{
  "translate": 0.06,
  "patch_size": [1, 1],
  "init": "kaiming_normal",
  "optimizer": "adamw",
  "lr": 0.00078,
  "steps": 14600,
  "batch_size": 32
}
Rows from block 7 of a small image denoising model, named by matrix and row number. Rows with one number belong to one neuron. Each number is 500 + 25 x the weight over its row's rms, rounded and kept within 0 to 999. All counts start at 0. Numbers have three digits each.
After each neuron's rows are labels from the 100 images, of 14976, where the neuron reaches its largest size: "top examples" is what is common among them. Only what is clearly more common there than usual is listed. The data: regions of photos with short descriptions (Visual Genome). In brackets: how many of the 100.
# gate: MLP gate (model.blocks.7.mlp.gate.weight, 768x384), inputs 256-319
# fc1: MLP up (model.blocks.7.mlp.fc1.weight, 768x384), inputs 256-319
# fc2: MLP down (model.blocks.7.mlp.fc2.weight, 384x768, transposed), outputs 256-319

gate.674:466488549513500521502491482458497528494491435463495525499512523554519512510521551507545514491538508506493508490518514516506487479516523460467510491487510480491537470546489484518497500494509475
fc1.674:457487514509527530465493535445519499462476500505483479490521551505481488451500497507526543503524530484465479490483486471496499528498512456497465502495503491498512494524519498524493538518506450
fc2.674:527515483511510497447487509497478476532523489479488516508505535501497490504486490480505466485480504511488506484496514528492487505475500453546487523502515480490503452444547520497494519520518485
top examples: text has "red" (28)

gate.99:517461532538499525533523501499474481513478489557496506491508548513497491513506525527474483514518531513516514480519509500516534518489479499543512518469463497497506472510499517498510439486455535
fc1.99:485488544443485517481481498510557483503519507449507512500500481492481517506482484513481532446542500464515492472390490504491481479528532510471489523509487509511498503498498489485513545513537476
fc2.99:484502537495474431506500478484500552539514506492502501499496484472481525491492490511503466416513465495521499457494480507516489497513514502474512523500492537532497507540517520518491492458491497
top examples: text has "white" (29)

gate.245:473520496489479507493500507489442530507505469482487476485489488483500497428481519504504518514511535456497489474473463457522468564485501492473431508510499499485501482472490509522508493514534509
fc1.245:475508505520490539480536504473509505457501490522487511479502496495483504524465493476498543518495472553510502454553507500475538475508513516492509491511499507501502500531489477457473544495494515
fc2.245:518531506504454458503529496478480512495490512486533536536472551481491525505525531500481513512545482498527454516503508520475494536463471479483492497508476526497501492470507477485512528515501554
top examples: text has "green" (25)

gate.736:535501540499460564520532502500529515523549494495539524505511519508493505471472506515486412554489512513478483510499460480534508513509497488436499472511424498491499505471470501485516496491468493
fc1.736:517479432522552439484458497495506477501453493490477469505495492498506484512528491485528564447499517477526484479497547516492478505492497516575509527514559498495500512511501494500504520496556497
fc2.736:497534491505457479509492510516504507471464496484510517512526479512494525486510506498484522500506480518501550520533499455493491475495491478469513531513466507506482543512536507516516486517461512
top examples: text has "blue" (26)

gate.741:486532536461530535500546482508552522610447494513513557472481475496498473507545487475516546507519464497547486523491472513512490524484474508495512516491504507530472504504494491494462527522541453
fc1.741:522497454545478461494428516496481462394534495494502434531527524499526515479472509538488447528482516492452516483488546488501492479505546473506500490504520490465527492515487493504522476499462517
fc2.741:504490443490501511503522511508480503448530502528481558537488519507513512497485531466481519520497498493512486486457513503524508517474513487518481478495499495525466524517518474490491482511491529
top examples: text has "sign" (32)

gate.650:479480522472513454451464468477525494527549532482504522460476480479505510497492511495484477491468453503507503484426560492496503467500515501531527490506482464517502469464523518451521508513452480
fc1.650:470454478528501565542533536506495483486460528511512463542554569491496474471517485489502536483510543519493510530581487514513532518523484483492483543474526492477496494518464497510506460484535513
fc2.650:484544576488466492492519503492491475525511492497463462499521480527488515506480505485495450487499479544498542490583484512485504483478504516493543516531467501535499521472509533510489485510481512
top examples: text has "sign" (36)

gate.121:471466477527470545481541496511489513493516510540537465507514543497483478488473533531488491512468509538518503493500538502499477456461502489480524497517499466513520502480503498534431516506505475
fc1.121:498529463492457532496549481500473505489532514524505482505516497494525482488458526517508475502463519529505512490512506481498488480488523498480533501535467471483517501492484485513436517504468507
fc2.121:502478509494510545498508524493508491520498512504487508481474571514496512481475488481489488544503484475497475495460507573504516511502514541496501492526486498474519497493463498500499503516478518
top examples: text has "sign" (28); text has "red" (26)

gate.649:514498521478458448512525443496489524522499515502469457459498525516497471488456489494497527540504507499489503484503479501484491509507517475469499484494504496509491488507532482519479495479509539
fc1.649:480512498525516553532505540518506521483518475481504521503505531493518531495483519499518556481526473505498493537512502539485470481505499505525465521509535499505501522446477499493505545518509507
fc2.649:476513432505541523521500487490460491438522515490514484496503504525506511476486516504482526506534501501488510497519495523503502516487500476520484523535503508533541520514483464496475500476467491
top examples: text has "sign" (28)

gate.345:514494534495513467477516515497482524526462485518543536484495480483519502582516500494532508514460467510503482516507533500493466489475491484480541523531532487446514507477554492519539530515475495
fc1.345:514499485462572447492469488487507513507499483454588490495491441489498466501521493501522455551495501494518471495487503481542522548565519492495505506562484501486525550461573492517481528488474499
fc2.345:487500485493513561474489512510480518474504491482516480524523531486473505520494520494477446606471517495495544488455522540494510494487536503543496519502360469524547488510432497498497514562481501
top examples: text has "white" (28)

gate.730:517511518477584510492509506508481546461510450493542517503518474478475476440537533534513532542498497509501500489482476506518504478529524521517481510496523517500528441513483478499532517461500518
fc1.730:527518498486544521493469530517481478501461447491471491484463492503494493492499488510483455528487532506486459543460473487503460501553491528469469523441501513499491501521470456505481488546516483
fc2.730:508488519476539477469538506477497490499497488502448495495501500532497491514468490469533520496517509505488532500455523464459531511521526510475524503540447519492497469518531435482495524530481505
top examples: text has "sign" (32)

gate.470:511483489512506430530481500517497456522530537532474482531495435477509488508481509478524501494506493466515531553504499530493507467500525478491496482492532473477497513560472462477426503496479534
fc1.470:470530489508485499506532490484505528497476476460520458474483515527511526503501482507465547517503522503518463460496499460505486511506459505509509512518475499530518511440494556564589503497493474
fc2.470:497514486483532473487505491484525484485524496530525470487495527496503487510512499513491486495544537519483491469570481521468502492502499480527534500523521505457541535478474519504497518483491507
top examples: text has "sign" (28)

gate.640:493550492521501460530508486503491493522449480525501546498500517463501509492521515485514526486492490497530481510483525557486504544510508484521561545497522509476492497483521505485459480498519550
fc1.640:498451516485461526459502500491490508453535501459494469508505447521493487515485519530478455537526511499475506488512485471503483460491495505495480465494473493525501509546474480530546526491471480
fc2.640:506512479492502484518527487504490518468523520538552545493509504489495524486509532515506526520538490499530477491502528525496517519467500488518497465499465488490510529539482527506514503518509496
top examples: text has "red" (25)

gate.636:486526549507496472468501463528516481491537492466557495482490512488489509518515509521511512525527550505522495486457497516471500472531531497504506517462518491492532521550460506521501498495539492
fc1.636:436479468466475502529478457532466492440516484491489505485505475484510513520505482486534487491514520528472527440486493498557497502502485496486527485492462515508506473464589528511532507513515508
fc2.636:491509516540481534536505481490490496555485501497479500523498500515496503457526510472488501504517479472482492511522504532514499524489489500482509465510502497515495509488515532473484488514479491
top examples: text has "sign" (26)