{
  "dataset": "regions of photos with short descriptions (Visual Genome)",
  "train_examples": 203450,
  "image_size": 32,
  "isotropic": true,
  "patch_size": [1, 1],
  "layers": 10,
  "init": "kaiming_normal",
  "residual_init": "none",
  "beta2": 0.999,
  "grad_clip": 5.0,
  "batch_size": 32,
  "decay_fraction": 0.4,
  "final_lr_fraction": 0.05
}
Rows from block 4 of a small image denoising model, named by matrix and row number. Rows with one number belong to one neuron. Each number is 200 + 20 x the weight over its row's rms, rounded and kept within 0 to 999. All counts start at 0.
After each neuron's rows are labels from the 100 images, of 14976, where the neuron reaches its largest size: "top examples" is what is common among them; "patch colour" is the nearest of a few named colours to the mean colour under the peak. Only what is clearly more common there than usual is listed. The data: regions of photos with short descriptions (Visual Genome).
# gate: MLP gate (model.blocks.4.mlp.gate.weight, 768x384), inputs 0-76
# fc1: MLP up (model.blocks.4.mlp.fc1.weight, 768x384), inputs 0-76
# fc2: MLP down (model.blocks.4.mlp.fc2.weight, 384x768, transposed), outputs 0-76

gate.203,211,207,217,239,214,256,220,221,210,244,196,169,210,179,177,164,212,231,236,210,181,189,185,187,189,207,205,191,227,190,186,185,201,159,210,192,217,192,208,205,159,196,173,191,193,189,181,146,235,187,235,144,166,192,210,207,174,182,216,210,192,204,220,181,208,170,227,195,181,221,229,193,208,201,210,210,204
fc1.203,211,192,208,203,198,193,183,181,224,185,207,204,204,172,200,191,154,207,233,178,211,231,195,166,204,194,188,178,213,214,207,192,217,247,178,208,189,229,198,203,225,212,207,242,232,172,215,204,181,200,209,199,223,242,214,214,234,182,197,162,226,188,192,214,184,192,195,211,166,168,210,191,179,188,192,214,250
fc2.203,215,214,203,192,204,188,217,185,206,206,208,200,203,211,212,226,210,218,197,225,212,217,208,203,208,213,150,191,207,182,196,235,197,202,199,183,207,175,219,217,212,197,214,182,206,236,197,199,208,238,212,172,175,199,178,190,264,186,196,215,193,204,186,216,198,246,180,203,208,209,176,217,206,203,184,193,198
top examples: text has "green"
patch colour: green

gate.63,226,193,189,214,200,201,197,172,205,193,152,194,186,188,190,202,191,156,192,215,215,231,183,187,178,170,198,194,213,201,221,210,179,221,192,190,188,210,215,196,223,220,250,198,197,187,218,195,180,191,198,197,193,203,219,214,210,208,181,146,190,218,168,205,187,216,200,225,201,205,214,239,195,192,234,219,208
fc1.63,196,219,196,182,205,214,199,201,193,170,241,193,230,206,212,182,209,180,202,221,180,201,196,182,191,199,186,181,191,198,203,190,179,195,174,185,193,203,217,200,238,213,176,168,189,213,180,181,181,202,186,233,192,188,204,174,199,210,219,212,217,196,222,200,183,166,207,200,189,228,199,176,213,181,185,169,189
fc2.63,201,195,199,182,198,190,190,193,200,171,214,201,191,237,200,210,257,221,257,218,214,191,189,188,208,204,208,186,226,202,181,183,180,198,218,181,216,185,155,187,167,210,200,161,200,180,124,224,220,216,218,216,193,188,194,212,180,211,192,238,207,206,181,188,212,211,220,211,201,200,196,193,212,173,222,202,187
top examples: text has "blue"
patch colour: blue

gate.144,192,187,201,175,190,202,209,196,194,202,219,189,237,186,243,195,175,205,203,192,201,204,203,206,207,220,200,232,195,198,215,199,223,204,218,190,228,207,180,192,219,174,222,201,195,195,194,221,186,218,232,221,205,193,188,215,183,233,167,180,186,216,223,175,197,246,200,162,209,182,214,176,192,225,204,181,212
fc1.144,217,198,169,218,194,199,205,211,193,176,168,209,201,216,176,216,230,196,173,245,190,197,208,192,189,210,165,169,171,192,175,182,197,215,163,207,188,214,201,205,190,211,194,182,199,215,216,184,170,192,210,193,182,203,213,212,167,215,218,218,235,204,229,181,242,216,191,210,186,246,193,193,182,184,207,186,186
fc2.144,214,180,206,206,189,189,198,179,208,204,215,174,208,189,166,180,172,194,224,170,209,195,243,222,191,200,201,189,194,174,187,219,204,200,216,215,203,191,161,212,258,205,201,194,209,193,234,165,244,195,159,202,188,210,220,216,212,191,214,218,203,203,194,221,224,203,218,188,236,195,177,221,203,205,166,205,210
top examples: text has "white"
patch colour: grey

gate.716,167,202,158,198,196,262,217,171,200,216,178,230,203,186,188,222,205,238,162,229,198,186,157,164,211,226,209,197,196,197,211,230,211,185,213,216,187,187,199,201,188,189,198,208,216,207,190,186,190,198,201,205,206,184,202,186,181,203,199,203,177,229,237,170,254,198,176,176,206,186,207,200,203,193,206,201,214
fc1.716,177,229,207,182,183,172,219,174,200,245,200,197,199,177,220,194,194,194,211,179,186,210,181,211,230,189,195,210,212,214,204,176,192,193,217,190,188,192,216,223,203,217,196,222,189,178,216,209,197,220,212,174,203,194,203,201,192,207,195,207,226,172,157,214,191,165,225,202,187,200,174,204,189,192,195,231,223
fc2.716,200,199,143,195,195,221,181,221,182,217,223,170,214,191,218,204,194,191,178,194,179,186,179,209,219,189,216,186,199,182,200,157,210,199,193,200,188,189,184,186,204,213,240,203,222,183,181,201,222,210,166,219,186,217,207,211,246,193,217,209,211,191,207,193,152,239,222,218,252,200,198,223,211,179,190,208,184
top examples: text has "red"
patch colour: red

gate.474,192,206,197,204,206,228,193,194,208,198,236,169,155,189,216,187,190,177,169,207,223,190,203,209,225,190,231,192,178,198,192,202,227,241,186,203,177,227,190,227,205,183,213,213,199,209,196,231,195,203,206,178,174,212,196,202,200,166,212,240,217,172,195,219,189,173,180,201,195,206,202,214,249,208,203,201,183
fc1.474,201,230,196,220,179,210,231,185,233,158,187,155,205,208,197,229,206,197,155,233,184,187,174,184,187,189,171,206,231,195,207,177,185,205,209,176,248,192,194,197,185,182,167,187,167,184,172,236,210,181,203,229,195,265,223,209,218,182,222,198,196,190,201,192,191,216,218,229,174,202,200,173,246,201,213,175,197
fc2.474,228,195,179,201,183,184,214,162,192,175,220,172,196,215,190,209,206,206,217,164,189,209,182,186,177,183,141,213,174,193,195,199,195,178,235,183,219,210,193,201,200,218,189,195,179,178,182,197,182,205,190,202,181,193,212,180,169,181,198,232,191,215,215,210,188,197,185,191,177,191,196,194,226,202,249,219,210
top examples: text has "blue"
patch colour: blue

gate.100,168,185,185,231,192,194,189,157,180,202,188,205,179,207,180,201,200,238,192,207,203,208,211,203,204,221,173,230,201,220,277,206,182,181,238,214,189,194,190,184,207,184,202,179,199,201,227,146,198,205,200,179,187,206,220,214,194,242,178,200,185,183,205,217,196,221,187,186,213,212,217,178,210,195,195,166,223
fc1.100,220,231,178,204,199,198,229,188,173,209,242,193,194,200,172,184,199,178,173,226,222,149,223,196,217,177,211,157,231,189,197,215,200,206,191,214,175,181,202,195,224,230,203,188,196,169,238,207,177,176,201,228,227,236,200,187,196,177,197,209,201,212,152,191,210,190,192,212,174,213,204,211,203,214,201,200,243
fc2.100,193,206,234,197,197,204,270,190,184,188,186,200,201,206,236,208,186,221,213,229,213,185,206,202,146,167,211,222,214,220,257,206,183,208,174,203,207,222,210,216,197,214,211,212,203,207,185,227,178,177,220,192,184,197,223,200,226,127,186,192,212,214,203,177,224,217,185,180,230,241,185,203,181,197,221,196,197
top examples: text has "red"
patch colour: black

gate.19,200,190,181,204,198,185,190,203,199,180,218,206,173,178,220,182,200,238,242,186,166,213,200,191,209,223,198,221,210,165,201,203,226,201,225,205,191,206,147,177,169,208,190,217,260,185,214,219,216,207,169,214,200,208,209,196,200,239,217,156,174,202,175,224,194,222,227,220,173,163,223,178,228,203,189,226,193
fc1.19,222,217,245,217,231,206,210,232,195,216,187,242,214,227,198,249,221,143,171,228,230,209,198,178,195,183,200,203,221,197,195,212,167,199,199,201,207,207,220,219,186,191,201,211,189,214,172,154,204,194,216,192,197,195,209,198,197,192,167,187,218,214,216,221,206,183,179,177,183,219,180,191,209,199,194,229,196
fc2.19,215,189,180,218,215,206,179,172,213,235,197,281,205,229,204,204,218,207,225,197,189,208,254,234,199,206,199,187,213,171,183,201,197,227,228,214,203,203,136,191,170,187,182,177,177,207,216,163,206,218,183,175,226,219,205,188,191,187,182,202,223,210,199,206,185,190,189,174,201,167,194,192,184,169,201,208,221
top examples: text has "zebra"
patch colour: pink