From a checkpoint of a small image denoising model.
Training: 14600 steps, batches of 32.
Rows from block 3 of a small image denoising model, named by matrix and row number. Rows with one number belong to one neuron. Each number is 500 + 40 x the weight over its row's rms, rounded and kept within 0 to 999. All counts start at 0. Numbers have three digits each.
Before each neuron's rows are labels from the 100 images, of 14976, where the neuron reaches its largest size: "top examples" is what is common among them. Only what is clearly more common there than usual is listed. The data: regions of photos with short descriptions (Visual Genome). In brackets: how many of the 100.
# gate: MLP gate (model.blocks.3.mlp.gate.weight, 768x384), inputs 320-383
# fc1: MLP up (model.blocks.3.mlp.fc1.weight, 768x384), inputs 320-383
# fc2: MLP down (model.blocks.3.mlp.fc2.weight, 384x768, transposed), outputs 320-383

top examples: text has "red" (27)
gate.288:497501474549528475559495473477500393522488547475544475424466453447523421502560539467476531499544547547479504504491528508464525421468577473474519498512474479493468484480508509472440515514481478
fc1.288:483484496529544548431560477542496561487470518488520589488511501450475406487609423541494545476436514425556540502516456545479506515498476485474559485507623470515463554521432486508537492437478513
fc2.288:450524495519455464473395500542521601481511505463450500473512542537493436414400514520522480558493490495531642509480504526472481511498522498531475533429479491501485491529465476507497474585446550

top examples: text has "red" (37)
gate.314:549511538543510485503460434530482481554464509507559512503479430465443444457512442501457565514516540445497495518515454496499504456453565480501428425474462535480500450488442481451543550515506520
fc1.314:505512534543531514481412409470506532527409524456478527477479503490488495531464500522499514486522512469516464501463481476512539485518493480491441501490420448426393435470466513500475572523515498
fc2.314:489490489543493435482494455501484558497507475545530509557494522433490478498478539545441553405559449539454463544477480489563461522485496491524509444481523521449514494498570517516469426446462518

top examples: text has "red" (28)
gate.701:481544490503533488510480505457465447490502509457456506516447481529549548410481522534482474503461537525484580543454509451478493499525478459482480453492597438576568562443622632551497529462500507
fc1.701:460498491526557505492529518568514501499553535473486442451484478463472491446523495545498497478522503569479513533518557514471491471520497505536514526469521549550429496579574459518619504471478542
fc2.701:464461494518482445514558497477496498471481456527470555475529482523485567505484560453458487354397555477494484480479462532479504462482527449460486409490542416513505543512490505508492469527454498

top examples: text has "sign" (25); text has "red" (25)
gate.569:508525435482525564559538548344508487518528571532428545494453470489537498451538477453502439495511522590540469544521549533491507421497494516435533451487528541543537555471489532477418558479503449
fc1.569:502512460536477520495486549506497550468528493447502456559507544486512527490380509478457480523474537490537471555508470479517474494563494521518499451535489514441417580488550529518510515572450470
fc2.569:504426501527522533498623553465434467491512481487552517463502421502506510523585449495418527410490522462514502483472498496462512493411488469406497447476517528481508551421511459485529510464493452

top examples: text has "zebra" (26)
gate.638:582479489390519504580515525508513534589521520500500475518510457525502529456533495499402512484500533559571497552476489456519503478447429513474526564545485531515455519520526514442502490464491514
fc1.638:511520481517496496560493469504557450609590529443540401454508489518470519513444525496452519540537513599613447565545413508496498514567429477491517487607497466455390535530592450456494506444466473
fc2.638:537473523615520516529496512502525421497539510509467476524479510536502518490580407513487536558556489519486468506375501567485454475554477483510515534496427582511522456498537457467506501529499509

top examples: text has "zebra" (28)
gate.309:611605444439507493536454450539463584576523465514555526494528498514571478511499566486498481486481462553426524475414559457513514510507470426470501478454437508450564468474616469533532487560484470
fc1.309:522523506460503550529531517445484544526488535533580510531445492519573532488523462488497432508519532523410391515546456475478466413564465482498492538455496479527530557459637510546510532538534491
fc2.309:520518499506531435497408458536492363548482529506392522514477502484402471457406485504460512550547465507539503496428505489505503558452471526548491476538505520490502546423532530519492552520528465

top examples: text has "blue" (27)
gate.166:477548513493469520539532538494504488542515514589515519555492479466523513428518470504498507511536539485424579545533540493223503535472516515538468505545513456524536537397510468461508519570404573
fc1.166:500545456470523482525521473533556514525463539460522432467504485511489505548486535518542458470504526468522473567593443598487514499503487437539513348552546479528571497594532526485508469497526520
fc2.166:499587465511557475518441589507517540512550502486476512507494441503498466421493471494513468482489500553520566513587513387465464558536471554521500516446553574576486469368500470488495518449538511

top examples: text has "blue" (26)
gate.732:475538572427512521528525494504472447550472519489473481441525499478446502543485504453526441549525512548482567534510474533352477535516524539515520431511518502454568461459507438491491476545375463
fc1.732:503496442571462496476529577532489501544522506381505496496505460443500514510451495452444519518508524456495544502461506435497494467465456514520429473516522531472470518527508408472500534542448517
fc2.732:500526479520536514476469481448470522482581499514496486539502449498490494484513540506517522594527525502503542493572429439523438452547568553503502513453469554513444434380446491502460562481488507

top examples: text has "green" (32)
gate.764:550508510499503523490518493579540460536489480540440521533467443521507496515566511543576465474413466519500445488454504534481504509590491487471509486543500486568497471499529469471394488472515445
fc1.764:546404480515399433488507521399494389390459558518534473532534506480511559503503571456487529492511499530466473567526538559531436385365454509466480489497501534494513508473542564506505414496467541
fc2.764:506459493519446556494588489506545467570520495521506431496481432476475463512455519402377510415454520475433528499459528562493490482539509480468560496541463464568492533534481547503515499516497512

top examples: text has "red" (26)
gate.647:476475481533496498551464385446492487463501520442511514512508494486553480474515518574531512510488574538528466529473552529547552451510545558535500432511472555509507542440483499499531482492618524
fc1.647:575542521485497512502529468528522458458517482518448454544457505499525478553505502507456475586485464508426474519537497545521512466502486495482517491526539426495535511502576545514539486475474526
fc2.647:515493556517548529508501510504498489603430512487510525526506470504434550540450522562605505526495555551463509472518568518579521489531496467546491557448488430515475524438570519530445512487495503

top examples: text has "red" (31)
gate.10:470478514596541518472386422513463451520471504462537455511497468497486433479519440515439481423525446487519494564456476484505461522452554427491509482451481486522510502487501491533525539481552496
fc1.10:499489515458470469529479552400492532477501532500521516497488494502506450478500630483539531490310519522465552551616408548492522578494485476522480446524525521498531474476558581485538508517515496
fc2.10:572467523504503516460528518517473490486467499517479432452491538527532565470460445570580543547553471555489497507497561543487515518534485488471414577459479493517549482460492451490486466456508535

top examples: text has "green" (30)
gate.86:478492391396580566543605495497467489488474505520478508459518450514519512465546496463556564537533486493557540510448507521551526488498513462469463550525466496448445541503516488440535530484465508
fc1.86:479507513590510496478475545542519492491501505476511529486509547504493428539522494551444455453464476534547494557503526557483531584543588552500499546522469501401499446499471510553535557462499550
fc2.86:432458512500536483478583490486486490447455505511566522603566506498527525480552460499442555373430394473493446476420532453577469498479500506493499488518514520524472489524533444497547480570446532

top examples: text has "sign" (29); text has "red" (25)
gate.74:468468493582460499500496452441499374480520516505521482551537467517500449490485576513550489491519491560438515470507483533487514546428548582490550511439518484503509551516568523486437503506483582
fc1.74:486461496529517495495595467526445555487437451462469561519515490549463529485530608507468477540452473479443515481527560479488532528592537568473517491444493408522521503470463585536453452472570463
fc2.74:591427511516439613529495533493559415469525447465479370459508577490463510441565537350527452521576515517499500513488491487482546455506450436461535530581517465557509481505508427514429476511492472