Weights of a small image denoising model: 8.99M parameters, width 384.
Rows from block 4, named by matrix and row number. Rows with one number belong to one neuron. Each number is 128 + 32 x the weight over its row's rms, rounded and kept within 0 to 255. All counts start at 0. After the name is the row's rms in percent of the matrix's.
# gate: MLP gate (model.blocks.4.mlp.gate.weight, 768x384), inputs 308-383
# fc1: MLP up (model.blocks.4.mlp.fc1.weight, 768x384), inputs 308-383
# fc2: MLP down (model.blocks.4.mlp.fc2.weight, 384x768, transposed), outputs 308-383
gate.667 093 [111 133 161 157 111 143 109 153 140 144 159  97 151 158 142 142 180 118 115  98 135 123 103  94 104  97 181 112 185 112  31 107 144 141  81 179  87  31 159 174 130  94 114 119  94 129 132 105 140 147 181 105 126 128 149 145 100 216 106 117  69 147 132  91 121  85 136  74 155 150 131  99  92 127 104 132]
fc1.667 101 [ 69 132 160 171  95 119 130 132 107 147 125 148 200  92 130  96 148 126 108 128  97 123 125 108 147  96 162 142  84 130 166 104 110 148 101 154 220 140  88 148 135  91 147 177 165  82 114 130 113 138 107 200 124 108 156 123 125 164 126 144  81  83 118 160 128 125 163  83 183 127 121 120 135 137 128 160]
fc2.667 098 [139 101  89 134 220 155 102 140 134 117 129 155 198 125 145 129 135 101 132 149 118  95 114 177  82 141 135 128  63 123 107 129 114 121 159 134 102 145 140 130 113 114  64  12 168 115 151 106 136 149 149 137 120 143 123 131 175 129  92 111 100 105  98  84 114 112 135 150 109 112 136 107 104 147  79 123]
gate.668 120 [135 138 142 107  79 116 114 136 131 158 216 148 134  88 128  39 137 138 111  60 125 219 152 130 204 192 173 115  73 165 153 134  74 104 181 131 180 103 224 132 147 111 129 113 187  63  80 137 138 164 155 128 181 133 100 124 126 175 159 114  91  78  93  99 113 106 125  91 160 135 139 132 136 140  76 139]
fc1.668 118 [ 41 124  54 109 137  67 158 213 158 131 119 142 168 162 119 155 172 138 145  86 122  94 157 169 123 126 101 156 151 138 137 156 152 129  57 120 104  97 137 144 132 164 132 143 147 121  75 117 124  93 141  61 123 163 146 165 114  98 155  88 150 127 130 192 118 107 102  75  63 235 105 171 146 166 130 144]
fc2.668 117 [126 134 139 144 143 105 129 118 116 117 123 143 152 163 144 153 107  97 121 128 130 134 112 103 121 160 171 138  60 125 145 114 179 150 119 129   0 127 132  80 113 138  38  88 138 126 140 102 146 110 102 145 119 123 115 161 162 167 137 128 157  92  81 123 138 153 138  79 150  92 153 139 106  96 154 156]
gate.669 106 [105 132 117 117  67 117 112 136 143 132 127 127  76 255 131  91 147 137 141 159 189 128 139 103  66 106 146 180 148 148 152 103 156  60  85 167 116  72 160 153 105 111 126 143 105 143 117 106 174 160  87 164 158 115 109 138 116 106 155 158 117 108 137 105 155 149  97  89 204  57 126  80 108 167 168 122]
fc1.669 110 [ 87 159 132 110 156 129 179 136 153  65 113 114 178 150 133 182 108 123 189 139 149  46 100 181 132 150 135 114 136 154 130 121 130 137 165 174  89  91 131  89  89 143 146 138 119 118  61 129 115  86 136 189 145 121 158 114 125 144  94 144 119 139 108 130 129 119 135 103 119 180 190 165  96 104 117 136]
fc2.669 117 [117 120 151 103 108 110 180 157  78 120 133 152 108  80 136 116 146 109 131 113 116 148 109 113 129 162 158 176 157 142 101 138 188 122  95 153 178 173 174 154 144 106  90 109 113 120 183 109  93 161 134 113 172 108 136 107 105 109 102 143 135 106 100 145  44 168 125 154 126 147 136 129 103 175 152 130]
gate.670 109 [105 124 162 146 135 141  91 143 126 104 142 111 129  77 121 141 206 149 108 115 167 175 159 172 180 150 172  91 124 197 171 150 117 137 108 131 111 113 103 155 117 122 118  84 141 106 195  62 114 110  80  76 113 104  97 141 103 148 152  83 130 122 149 186 119 132 160  77  62 177 159 141 149 110 118 155]
fc1.670 112 [133 124 100 178 123 170 129 121 162  93 116 156 155 127 122  97 129 135 119 108  80 159  95 179 150  99 158 146 140 184 174 130 163 146 147 148 116  82 160 155 130 148 124  98 122 119  66 124 148 165 158 113 112  85 184  62  87 119  76 120 132  99 140 191 162  49  90  72 211 119 112 144  85 165  54 140]
fc2.670 108 [106 132 128 226 211 116 139 149  96 128 107 157 112 129 132 194 132 133 127 100 122 148 154 129 139 120 122 135 111 101 111 127  56 139 131 170 169 159 129 176  78 112 178  66 105  89 118 142 136 155 129 196  95 133 176 193 147 159 113 128 136 150 163 136 161 148 102 197 148 142 105 127 112 137 142 117]
gate.671 108 [139 116 113 114 167 156 126 134 110  99 144 116 130 106 113 190 107 162 133 149 112  71 108 153 129 141 166  83 105 136  67 107 109 105 121 118 133 114 134 197 124  99 104  87  59 120 167 146 139 151 125 142 118  71  62 115 146 126  86 113 131 118 187 117 200 149 192 106 119 102 149 123  96  70  74 117]
fc1.671 097 [135 125 146 137 141 145 126 129 138 162 133  94 128 155 124  70 148 119  94 118 103 165 117 109 166  87 165  92 119 126 173 164 136  63  99 116  81 110 149 166 115 115 132 157 124 157 145  91 172 143 101  76  80 160  93 157 174 143 106 138 151 126 148 177 129 142 135 114 169 130 169 111 107 153 156 106]
fc2.671 106 [ 80 134 152 117 212  81  83 109 118  99 153 150 139 144 151 110 112 106 123 122 136 105 116 133 106 154 147 146 151  83 154 134 113 144 103 119 122  96 149  78 146 107  65 122 146 139 141  95 126 114  98 113 131  97 109 115 136  93  91 140 127 169 119 126 134  95 125 107 215 103 115 149 132 158 143 121]
gate.672 101 [ 79 118 153 170 119 152 154  67 152 111 111 140 123 158 137 121 142 158 124  98 125 159 121 184 107 116 114  79 122  79 117 122 131 144 120 109  69 108 111 134 136  91  81 141 162 118 140 119 167 138  77 106  76 133 150  95 179 156 106 122   7 188 120 163 166 151 189 156 118 148  83 101 151  97  75  93]
fc1.672 099 [171 134 136 170 117  99 133 169 148 171 137  82  99 117  83 135 139 132 136  67 139 223 124 118 179 115  93 162 120  87 123 132 160 119 145 158 113 117 114  89 119 148 126 132 142 124 169  93 176 125 163  94 157 148 147 182  96 139 180 121  69 120 185 171 146 109 155 106 104 160 152 135 141 125 154 136]
fc2.672 116 [138 134 141 196 122 125 153  95 117 142  54 126  85 199 145 121 130 112 121 102  93 187 147 175 134 129 133 160 113 137 107 139 171 135 134 164 140 111 121 138 161 150 166  73  99 130 111 204 168 166 163 152 147 114 218 195 125 174 169 128 116  88  94 160  98 176 122  87 166 151 146  83  87 122 181 129]